config.toml
train_examples = 203450
horizontal_flip = true
norm_position = "pre"
parallel_block = false
patch_size = [4, 4]
init = "orthogonal"
lr_schedule = "wsd"
warmup_steps = 180
Rows from block 4 of a small image diffusion model, named by matrix and row number. Rows with one number belong to one neuron. Each number is 128 + 24 x the weight over its row's rms, rounded and kept within 0 to 255. All counts start at 0. Numbers have three digits each. After the name is the row's rms in percent of the matrix's.
After each neuron's rows are labels from the 100 images, of 14848 (inputs lightly noised), where the neuron reaches its highest value: "top examples" is what is common among them; "colour at peak" is the nearest of a few named colours to the mean colour under the peak. Only what is clearly more common there than usual is listed. The data: photos with spoken descriptions (Open Images, Localized Narratives).
# fc1: MLP up (model.blocks.4.mlp.fc1.weight, 512x128), inputs 64-127
# fc2: MLP down (model.blocks.4.mlp.fc2.weight, 128x512, transposed), outputs 64-127

fc1.12 096:117161142141163131100114130150125130125148097122130102147165089080150132160131101138115107122103139128127121136152143110100134098134119118083160121128111142121115145142167127128171097171173102
fc2.12 143:145129125192155145125100163113161118103092132109126077117134139110137100179172127160131105109078146094123181116107144112141139140134106151094100143119099142130098174150125097097156116162119143
top examples: text has "dark"
colour at peak: black

fc1.253 087:154145117146140139099124136153106149102160100135112180154145096156110122105113110165176127123149088108151114153108116179141119115156108118125108116116133141116145152132174157126161092146114160
fc2.253 099:163140128123159130123111158115115135095107141134158130136088137087134085169145107125096109175158138123090134101160148076109159134122123150110133120125152161113056135091117114113156153125169156
top examples: text has "standing"
colour at peak: black

fc1.342 099:094111106074097169100088122133122101122079160143074104156138120094170153108159109117108125143127122150126098154149165137154131148100094108138138133112123091134096116126150116178117114149130120
fc2.342 101:132126131158115145139148147118109087122139137146109097148115097162141142153124165115097152129108145113172086156132149118142103113142130110125111141147125115180111144129152121158151137098127113
top examples: text has "sky"
colour at peak: cyan; white

fc1.142 094:103143126116119120095121080114102092117150149142136139168122116158150161143128088142118117174119126131147075141142133123156128086115130132126144093112133101112162105109127156145177141145160107
fc2.142 088:156148141124137105166125130118096107121114147123137177134141117070137100111134137126119156126106100170087129168097154098132135149076093127083127156143120120149119151153178139134152141146098104
top examples: text has "dark"
colour at peak: black

fc1.286 117:106120174113118167148109146085146143125137083135085127125172120111124121158138125157172129130136134130112122129145139126118097176183135138073113125138132094139164100185124147140123136130109151
fc2.286 129:083115136113102185128118133119149087110141086167117138109119130109120135145140095142147168154167122129104137140154096118145121130114128066089126137142144110083136132189136136099122135108152109
top examples: text has "sky"
colour at peak: white; cyan

fc1.170 083:130145131106123149079083107175131114121123135127105141152143141101186134114147102134157132158100085138186124182108147083182097157137127133123129101140116117105121173143147141157128138120088167
fc2.170 079:115105126127104141139136128127124114117119134142140150179156136122139126119132129114118153142114153121091084172142127160146163099148121072126128154137161153142161113124131097127168151125174111
top examples: text has "sky"; text has "trees"
colour at peak: white; cyan

fc1.266 107:138122140167130125093137163102155122116116181110094132128106128079148171125129143097140136180116118133118167139110110156162074170117128173109112121163152167118152129145126116155086177153105104
fc2.266 100:141127135110087120070143158133117136098141170157080149086124161116145136099114130129090138153103108110102190162051133123139154135122092145132128084133120139149109085135134135114142113160128087
top examples: text has "wall"; text has "table"
colour at peak: pink

fc1.94 107:145150137143130142152075108118147138129146107100115147143117163143098118104158127160119107140156100109135125125152147104157138132145135133097089144155085125140132119128082142094129151129115122
fc2.94 113:079109143145104129093130134072145085151120143184168091121165119117138138127093106107148135140088164134118133127121140165125148149101146134148138164088138128130148114135146161124136165154178117
top examples: text has "sky"
colour at peak: white

fc1.379 079:126139100093137101146115157151123152132093082138059134090160151081112189098141096124167124099114093136124135105116139120148127132147131105135159169117084143130121096119116165137151129158113143
fc2.379 099:144121147149132140112107099128149079097122137144133104138133112108133134142153180114086072113110132102101113120113142134114098155106142145102142109132146135100170120156156066124139119105121123
top examples: text has "sky"
colour at peak: white

fc1.212 110:114125113124100141129108120129116109111129104180109082161173090146165153150139103096132138121131128141145086142128130105128120111157084114123121111108135108116149147121104128175157095161181112
fc2.212 110:123143162179140096127136160140103100133147145122157117117099156133156121158174164121099135094062149121127113088094170171130181097090116135130078137116130114108119177158121112126150139132104118
top examples: text has "dark"
colour at peak: black