config = dict(
    arch='uvit',
    model='image diffusion model',
    dataset='photos with spoken descriptions (Open Images, Localized Narratives)',
    train_examples=203450,
    image_size=48,
    horizontal_flip=True,
    conditioning='none',
    objective='epsilon',
    cond_dim=256,
    norm='layernorm',
    norm_position='pre',
    activation='silu',
    mlp_ratio=4,
    head_dim=32,
    fused_qkv=False,
    qk_norm=True,
    parallel_block=False,
    dropout=0.05,
    inner_norm=False,
    kv_group_size=2,
    patch_size=[4, 4],
    layers=10,
    width=128,
    positions='learned',
    init='orthogonal',
    residual_init='none',
    optimizer='soap',
    beta2=0.99,
    lr=0.0052,
    beta1=0.95,
    shampoo_beta=0.95,
    eps=1e-08,
    precondition_frequency=20,
    max_precond_dim=1024,
    one_sided=False,
    adamw_lr_other_params=0.0024,
    grad_clip=1.0,
    steps=9100,
    batch_size=256,
    epochs=11.5,
    lr_schedule='wsd',
    decay_fraction=0.3,
    final_lr_fraction=0.05,
    warmup_steps=180,
    weight_decay=0.2,
    adamw_weight_decay_other_params=0.05,
)
Rows from block 2 of a small image diffusion model, named by matrix and row number. Rows with one number belong to one neuron. Each number is 128 + 24 x the weight over its row's rms, rounded and kept within 0 to 255. All counts start at 0. Numbers have three digits each.
After each neuron's rows are labels from the 100 images, of 14848 (inputs lightly noised), where the neuron reaches its highest value: "top examples" is what is common among them. Only what is clearly more common there than usual is listed. The data: photos with spoken descriptions (Open Images, Localized Narratives).
# fc1: MLP up (model.blocks.2.mlp.fc1.weight, 512x128), inputs 64-127
# fc2: MLP down (model.blocks.2.mlp.fc2.weight, 128x512, transposed), outputs 64-127

fc1.344:145172132133125109139088087137134156127100148113166118111110105135131131147119112153142107131135145118128121118064118145138130131128104099082121140157158121088160142124183154133160101127086152
fc2.344:104142134111102190140133113133125129109136117111132124118143130133093095128123092128140167114111112132153133120112117129120129131139121144141132115144082135104087100106129150091125170104163071
top examples: text has "holding"

fc1.441:145108114144135113116145159088128114144147116165125084147163142128107105162132176095056113126117152148106138129139120118202100088126136128127154126119149136158110117113126138130114116100128110
fc2.441:108156135125125077143106139162126138095118142139118105104127125136127117111154142175155137129153122114181108124128142140120138130145114125095177089182086126128153111164145136152127126127106135
top examples: text has "sky"

fc1.454:095131184139113143114139073123103155133125089096147129129161111097088154072144104165111095132130103138132130100138121114160101104112087120120091115157135149111130103173153149120146135146098113
fc2.454:122160117137142099108116118127156119077096108123120137151115094152125127108162151129129135151148145111160152165135147114144133099117175109124112122124105137159110105105167125146131103139176154
top examples: text has "sky"

fc1.474:103127141091129137136128156166151132115122142105100153156141136114144147110127154127177155123099117147130123182128146121123142125100154115105158207150112129105132149113168086159128129135104131
fc2.474:149128126127194193090110090142093104138140152142144153128169139141132158154139124167118109129102128192132125075112153118118114120123105157092118121117121127116120110085110144112122094139134104
top examples: text has "table"

fc1.59:130119121131109132159149138134064142158136093126171106146106118124096135125094163155129100131111094129146115126131092151092099105104137140114133150114156187140117079147145145147071081128130128
fc2.59:158148140110077114135097133110149102115158115141127126132154119154152116125119122163104132147110103145130109161128121139119164162161119135137126131097126110111127079131161121110153151098130108
top examples: text has "trees"; text has "grass"; text has "plants"

fc1.394:163095149110104144190145129153108178107144111107137125146128101139109134103133144167085089151146114131165103108157166160127104117181073123119162121124126166110127130121131121200134109145104133
fc2.394:103152087118132103098097113114137114130086129116140083133114159109132128165160150169166158135086111099103155191104130103152109125081188134119100142135105135128158101126121135110113167111109121
top examples: text has "sky"; text has "grass"