Weights of a small image diffusion model: arch uvit, norm layernorm.
Rows from block 4 of a small image diffusion model, named by matrix and row number. Rows with one number belong to one neuron. Each number is 200 + 40 x the weight over its row's rms, rounded and kept within 0 to 999. All counts start at 0.
After each neuron's rows are labels from the 100 images, of 14848 (inputs lightly noised), where the neuron reaches its highest value: "responds to" is what is common among them. Only what is clearly more common there than usual is listed. The data: photos with spoken descriptions (Open Images, Localized Narratives). In brackets: how many of the 100.
# fc1: MLP up (model.blocks.4.mlp.fc1.weight, 512x128), inputs 64-127
# fc2: MLP down (model.blocks.4.mlp.fc2.weight, 128x512, transposed), outputs 64-127

fc1.427,207,217,162,200,187,184,179,185,256,156,184,216,204,186,170,215,201,141,188,201,247,214,185,184,190,191,231,169,217,186,211,193,162,108,200,166,161,276,156,110,228,177,148,145,177,129,199,269,214,175,221,228,293,258,221,138,300,152,204,230,257,213,125,194
fc2.427,200,257,183,210,238,166,181,221,202,229,177,182,214,254,216,152,183,263,187,169,115,231,230,248,159,224,181,209,173,154,189,199,235,327,262,206,272,145,226,253,227,239,255,243,238,224,166,170,150,261,173,189,105,175,241,222,178,170,259,237,145,181,234,176
responds to: text has "white" (28)

fc1.346,317,217,219,168,131,182,241,183,215,181,162,188,144,245,128,213,188,134,239,191,199,191,213,192,226,192,303,166,138,240,176,204,180,182,173,105,171,195,220,176,246,137,279,167,190,220,209,198,156,278,202,245,160,211,200,202,213,205,179,208,240,195,200,233
fc2.346,195,205,273,202,175,260,202,170,167,144,205,110,161,204,249,267,190,104,186,280,157,219,182,218,87,194,137,245,213,193,155,208,269,221,214,166,202,198,203,237,172,243,206,89,222,202,178,209,221,261,196,105,163,194,204,192,252,173,127,234,221,242,202,241
responds to: text has "plants" (27)

fc1.505,117,208,180,212,252,198,223,151,271,212,176,212,153,132,128,175,187,229,252,230,175,183,225,183,237,159,256,203,248,209,150,164,175,251,226,258,212,154,202,125,163,150,178,196,192,145,228,185,230,163,220,288,257,187,197,174,196,245,174,160,244,185,159,165
fc2.505,193,157,227,221,120,212,156,212,205,163,199,234,175,221,157,195,278,181,190,185,218,131,185,233,180,216,142,229,199,147,193,185,234,92,147,259,158,251,237,193,265,221,236,202,214,296,159,187,200,227,160,200,197,305,155,203,217,241,136,175,195,262,210,220
responds to: text has "wall" (41)

fc1.331,208,195,185,172,237,172,194,236,208,184,170,203,194,176,207,173,169,216,234,188,105,221,148,207,225,228,145,222,165,193,279,215,224,133,239,107,248,184,203,169,241,157,184,229,207,223,154,134,194,184,146,304,201,262,234,199,183,244,184,226,204,208,278,189
fc2.331,263,247,190,180,258,201,224,219,239,203,156,230,213,196,153,111,234,189,145,192,193,173,206,142,275,203,131,231,186,202,261,266,220,152,186,208,189,241,231,198,236,215,141,209,179,223,221,165,205,238,260,238,207,140,179,134,215,179,154,138,207,188,253,190
responds to: text has "lights" (25)

fc1.107,226,248,200,125,176,213,195,218,249,202,136,226,194,236,161,188,206,143,233,206,186,177,163,163,220,243,218,269,162,180,203,208,181,142,207,127,189,239,219,190,206,102,193,172,184,237,197,185,142,181,202,223,159,228,224,199,190,157,123,200,245,177,100,233
fc2.107,204,236,260,213,206,201,264,278,200,174,185,207,204,167,213,124,231,162,136,250,216,162,157,202,253,257,184,240,187,172,271,237,182,169,174,167,192,244,250,174,141,167,135,172,205,248,123,266,146,245,166,172,132,141,253,222,192,182,216,176,207,216,187,263
responds to: text has "trees" (88); text has "sky" (72); text has "road" (30)

fc1.426,147,254,156,257,216,156,208,222,200,206,193,223,221,164,259,186,176,194,253,226,134,152,108,184,142,182,162,223,178,242,244,158,219,179,219,224,236,154,155,106,205,150,189,138,231,211,180,170,258,173,214,226,120,230,200,163,196,220,232,200,251,211,147,147
fc2.426,159,207,215,175,166,225,198,199,198,170,177,197,92,241,198,180,234,178,200,191,191,177,167,200,184,150,250,234,228,242,224,143,181,186,190,284,241,208,151,193,241,173,197,157,186,255,208,232,123,202,211,217,219,276,130,247,259,191,160,257,192,197,210,192
responds to: text has "wall" (45)

fc1.381,220,218,186,167,166,242,174,183,226,170,249,325,224,224,263,217,235,114,189,209,180,200,184,164,215,173,157,221,289,216,148,221,196,197,203,127,224,218,188,123,182,218,241,158,186,158,194,219,208,163,166,153,216,218,196,239,204,205,204,196,228,169,169,248
fc2.381,202,202,189,237,253,83,217,190,151,204,172,105,198,154,229,136,179,227,143,110,222,242,331,221,198,232,170,200,123,204,280,188,240,227,222,196,198,136,206,219,198,186,171,227,209,262,185,205,158,221,212,208,220,183,158,166,170,238,244,141,233,174,183,165
responds to: text has "sky" (52)

fc1.218,223,171,230,170,164,245,171,136,247,227,178,202,216,183,200,171,213,160,169,186,187,166,196,255,156,238,147,148,250,128,135,188,257,183,166,238,255,156,251,176,169,204,187,248,197,165,157,218,187,196,146,132,238,278,127,195,129,175,192,173,230,239,151,162
fc2.218,200,172,231,248,152,248,184,220,254,186,206,187,129,220,138,254,153,205,156,214,228,176,223,95,194,193,187,196,225,244,173,133,215,135,173,236,197,187,164,248,226,189,200,173,217,169,136,189,155,177,193,204,200,147,251,241,205,205,217,224,217,233,190,274
responds to: text has "sky" (68); text has "trees" (67)

fc1.21,198,201,159,220,183,197,234,204,227,188,197,132,167,163,240,153,256,167,212,159,186,154,231,251,210,168,176,233,205,274,268,172,176,235,225,190,253,182,254,181,260,181,234,237,125,181,310,224,163,296,326,208,172,259,284,233,241,251,226,192,236,236,269,186
fc2.21,163,154,254,154,149,210,205,164,170,195,142,184,176,158,193,194,164,175,247,227,274,254,188,134,252,113,251,217,206,172,188,203,178,211,190,183,216,234,92,231,184,240,225,160,169,231,142,206,219,55,219,189,154,212,113,180,241,229,205,203,159,164,183,197
responds to: text has "wall" (42)

fc1.382,286,213,221,197,229,247,195,254,255,203,179,161,188,274,138,204,225,262,216,148,128,141,202,146,226,245,137,231,220,171,230,240,192,125,172,220,209,255,146,249,223,215,189,229,198,199,179,188,199,197,247,224,229,189,254,223,198,224,135,203,148,261,238,229
fc2.382,164,170,237,229,161,182,167,228,185,258,183,215,219,257,255,130,215,206,208,173,243,263,227,201,212,215,237,176,176,224,150,120,147,206,233,172,180,126,205,244,227,194,194,194,222,144,227,243,164,158,150,135,220,260,187,207,220,186,245,281,191,175,137,92
responds to: text has "dark" (28)

fc1.476,153,197,136,203,139,293,261,129,197,106,231,264,125,194,285,242,225,179,148,180,192,229,179,234,267,152,188,207,224,212,217,197,166,185,188,170,160,152,217,175,198,172,262,290,233,253,225,146,214,143,147,169,248,218,186,192,250,215,278,169,237,149,144,204
fc2.476,249,154,224,278,215,140,184,283,182,251,220,168,267,243,157,162,177,178,257,240,185,205,170,168,140,206,217,136,177,208,158,217,202,273,155,207,194,276,258,279,195,287,127,237,201,188,191,202,213,174,210,206,254,164,208,182,183,195,214,187,206,305,260,165
responds to: text has "sky" (49)

fc1.294,201,249,216,154,207,249,195,219,224,285,137,184,248,260,248,112,153,195,242,201,252,262,219,215,202,302,212,225,252,165,180,210,147,232,116,153,219,234,253,169,180,204,183,226,180,266,210,167,144,177,178,186,198,227,198,202,181,245,126,226,227,220,188,190
fc2.294,184,271,242,161,217,155,201,132,129,213,196,231,148,157,193,263,242,218,135,123,193,141,188,221,184,230,200,206,205,160,199,213,192,191,206,237,186,203,209,138,241,127,188,232,223,186,197,211,203,244,185,185,238,203,213,218,188,122,240,227,161,248,192,187
responds to: text has "black" (27)