config.yaml
model: "image diffusion model"
dataset: "photos with spoken descriptions (Open Images, Localized Narratives)"
train_examples: 203450
image_size: 48
horizontal_flip: true
conditioning: "none"
arch: "uvit"
objective: "epsilon"
cond_dim: 256
norm: "layernorm"
norm_position: "pre"
activation: "silu"
mlp_ratio: 4
head_dim: 32
fused_qkv: false
qk_norm: true
parallel_block: false
dropout: 0.05
inner_norm: false
kv_group_size: 2
patch_size: [4, 4]
layers: 10
width: 128
positions: "learned"
init: "orthogonal"
residual_init: "none"
optimizer: "soap"
beta2: 0.99
lr: 0.0052
beta1: 0.95
shampoo_beta: 0.95
eps: 1e-08
precondition_frequency: 20
max_precond_dim: 1024
one_sided: false
adamw_lr_other_params: 0.0024
grad_clip: 1.0
steps: 9100
batch_size: 256
epochs: 11.5
lr_schedule: "wsd"
decay_fraction: 0.3
final_lr_fraction: 0.05
warmup_steps: 180
weight_decay: 0.2
adamw_weight_decay_other_params: 0.05
Rows from block 7, named by matrix and row number. Rows with one number belong to one neuron. Each number is 500 + 25 x the weight over the matrix's rms, rounded and kept within 0 to 999. All counts start at 0. Numbers have three digits each.
# fc1: MLP up (model.blocks.7.mlp.fc1.weight, 512x128), inputs 0-127
# fc2: MLP down (model.blocks.7.mlp.fc2.weight, 128x512, transposed), outputs 0-127
fc1.251:535495480497521466520469510492491505501476516516499482494495499489541525486484513466485532517493491516514524498544462495507501489462493523478536515497499529517540475550476501484491470522526484530523497478497510506542512497505503517484491533471486471534476529481476511492492466476520503493509498508508494481520505518517460536502490474464501487492530491541486454473495500495512576505509
fc2.251:446525489519463505502515494522470497500513458525518502478473526523481462513518486519491470440502496455513438505440534467489509478482493496485507478493526441496485518477546501531522514485498494496494513536513486541470500510540491501549511460517528501497516494508519485536556538517452508503521500475472495497501550522529518471500469564525513497497486518477522511499494513514464430520510
fc1.252:480498504506533517463504463506493508504456510488508517483515527477527522492532482522483507486492493474466515520471505504493469487508505486485521528484506487526501514491506494513490467493497513505464476491501507541526500501501493495461501510527499539492509489511501501488501485525520517517514483470521462496522495481523524475490459508476528486493499485475470509494520453474478469535520
fc2.252:513498487517495510532490524474525522518534505514484523524482514533497462496499501499497485494492497519490523512517507506492490502524500521489519504487496482501517508527518524502527489509481502488479525510488490498453504497498491512513503497472462506503502509498498490514520527505481500503544513508472493500533478540482467516503572470509484504482515510508509487499464516511479503479515
fc1.253:505500492539520527520472548529488534483482506535503545481512529526503500487513511537490524513520492524515476528500480490509511539522505541485505507521518537482560506521515519502459483499509548488503486536519501516509526538510516505490480513492546513492505484509523493493551502514479529527523505497511516531510485516472488458527465529525528530493479552520541509506510492508528504515503
fc2.253:524505520439467407456555445507557444543533494398553478588526480487463507536505492446518440498514526502514521442538547487483520506460514448591492518465484453521458496475463523472541568529518418565548558452449509486472464472494472501536560548582418489546517523536485528571408511462504511434465466523514535444459540476556523563464550465456474527526552409429456468497550552477485517531498
fc1.254:460512475490520524536504524467487480517483500486490490511504535499523503541456462478480496479495490550502519530487520477542501500522463543507506553511527501514496464514507495510470521529497482465522509500494500510505520502497466504483511500506497505475473513498496504479499542498499505473521502430499470529513487478531485500524452487491489488470492535516503518487532493511455491511537
fc2.254:522504494475510516501508499512533510486499513519531497488507500498505496492486525517501500498472538445495507508488492551476494493496497487493514497486463524488486520497496506478511457500536529530508494499533513484501502495509508489521512506494497484491508504497477517497535479504492507521471467520511488493463498523469489531479533484514513505527518498522507509511464539500532520483476
fc1.255:490479495554479485490501492518459489500501498492469475481522529477513488518473487515461471502490521519486492459509508521484506524477473512456498513488491460536528503503493494500515532509489482510481511489517498491487525469461486508497497511463500537537484453505499484498533442503453506477479488505474479490456530493495500501474484509465499483475499513519494474484502494493446474496477
fc2.255:493510481476480481477478507496504496480529503479500494533468503514470527473489513511555494484477480510480495496478503482524476468517542472527507488486488541506460474562535532519514441513553531519524493512534494492506506517499496530509494473515550501469497504481514522484476493502526471532486473489492527489506506492492486499516490464531500514526477481474491490506504507475540484524512
fc1.256:474489553512527497547477511514495480527505519510517499543530545492511536530529529492489508508510518447492514480490469448478530520486529501532507510485513482502525499499523479539489510476520524522491533491498498478444511516501527517514498458544496521555512499491479485475515493510492543520499540524500480490494482494508506479476524527535493480463449518510466511504538511515486528531497
fc2.256:473526497501479549505515506485532528505467518472483497468511506489528488483489489492544505522521511541532536500506505545475510530502469519475523448520516501467493514496509513505522537516484505476532482487515474503531476525536460464497520483498520466465526517523515496472505504485526489502486453505494503472554512512506466479489505493500526487509523499539528514524483479485485511456525
fc1.257:460519542490481516475515483575500537470505478522491508499471480497513478496525523522455494507497532505508500509472490511498489519497502531498503444553516488442514484498504532505494517469497482498484482523506512496515489486540482515516516493508473502495470512497448473528476541497518503472509502479486498511476510499520464539526487528536480494533471495520482514466485511519496480562490
fc2.257:575465452488506470510467530482520513499501477475540484479557499478528512509507473464496512503500458474489458513498459487540552489541492482503481513446504506521521458525484486535463496522488527511522504480483492466500505531511483473504480480508523491529486472521582490492506494539453514476530499523506513525489490547513567478497519485448487490514533545468510471500459496496460520496548
fc1.258:507455508520465539506470510527519509501530471488449478470500486501465527462507502497487483466539475499469512505510471476512478472503494491504474510513503509483473507501501479488484491466503521495534486494499527500486462510489519513513507527498489492500481502496479500496506495491511497502543509498491480501513511530494494469518477490515500485485496518471498465493511507479485484507477
fc2.258:502500477461488476494546473501464486482479529508531470503513519509502509510499478490519510497484480529512499512507523538468524522465529504514530496496509534513507482497493488519495512502536493466491498531517466524532565495473523491483483489490520515497534506494536488525473516488531510500475538482489506487467535499462501516476478510497520510484511461499494528505544514526522518496513
fc1.259:457508542474482477490521505469513497532472515461478513507510503519503512446447487522496485488526480535428531459484546476531457502519489491546488526471502451503526470520465520504483503500506529544469473510460468474537501476512530529498498511455530455517515460526512513526471539493486486514471542531525497497495509503461551497503485512484470488462472533522498473491506530534461481533501
fc2.259:498512491487496515458486503512517538493482530516499501481492462498499495477494503491502521473484514488506510512481487523492510511500503546472521485514512527459509490504502506495490483489513470527521482516529503494506492525541505527537488474529488478546472497520470522491482492509520506500495521500498486480489472514513481517525502490481484481500497496514481511510486502539468522509510
fc1.260:529502519503516475494444510501503509517503500501490505514486496500482545525517515508538484474502449518477550530523476499493515509522507502524521488511470497468526498465510481515493509498518492511522491529510497516537534478491503497527485522469493503507507506495466500523504529512494510518477504508470492489492502483483491500469516523503504476486473520498470486500508484488510494504517
fc2.260:506523458498499544518528504482476501497538474504519502502480497511503471459484493486443533510482517492523462479474514505510474513492510518492454511495518500518457532532481501510508490491504504465484499482490504446487444526504532490470541479527510504523483488532525494499510492495488490508514500493539519500529513498485507514504466468501502509504523508483516509500473497488473509530494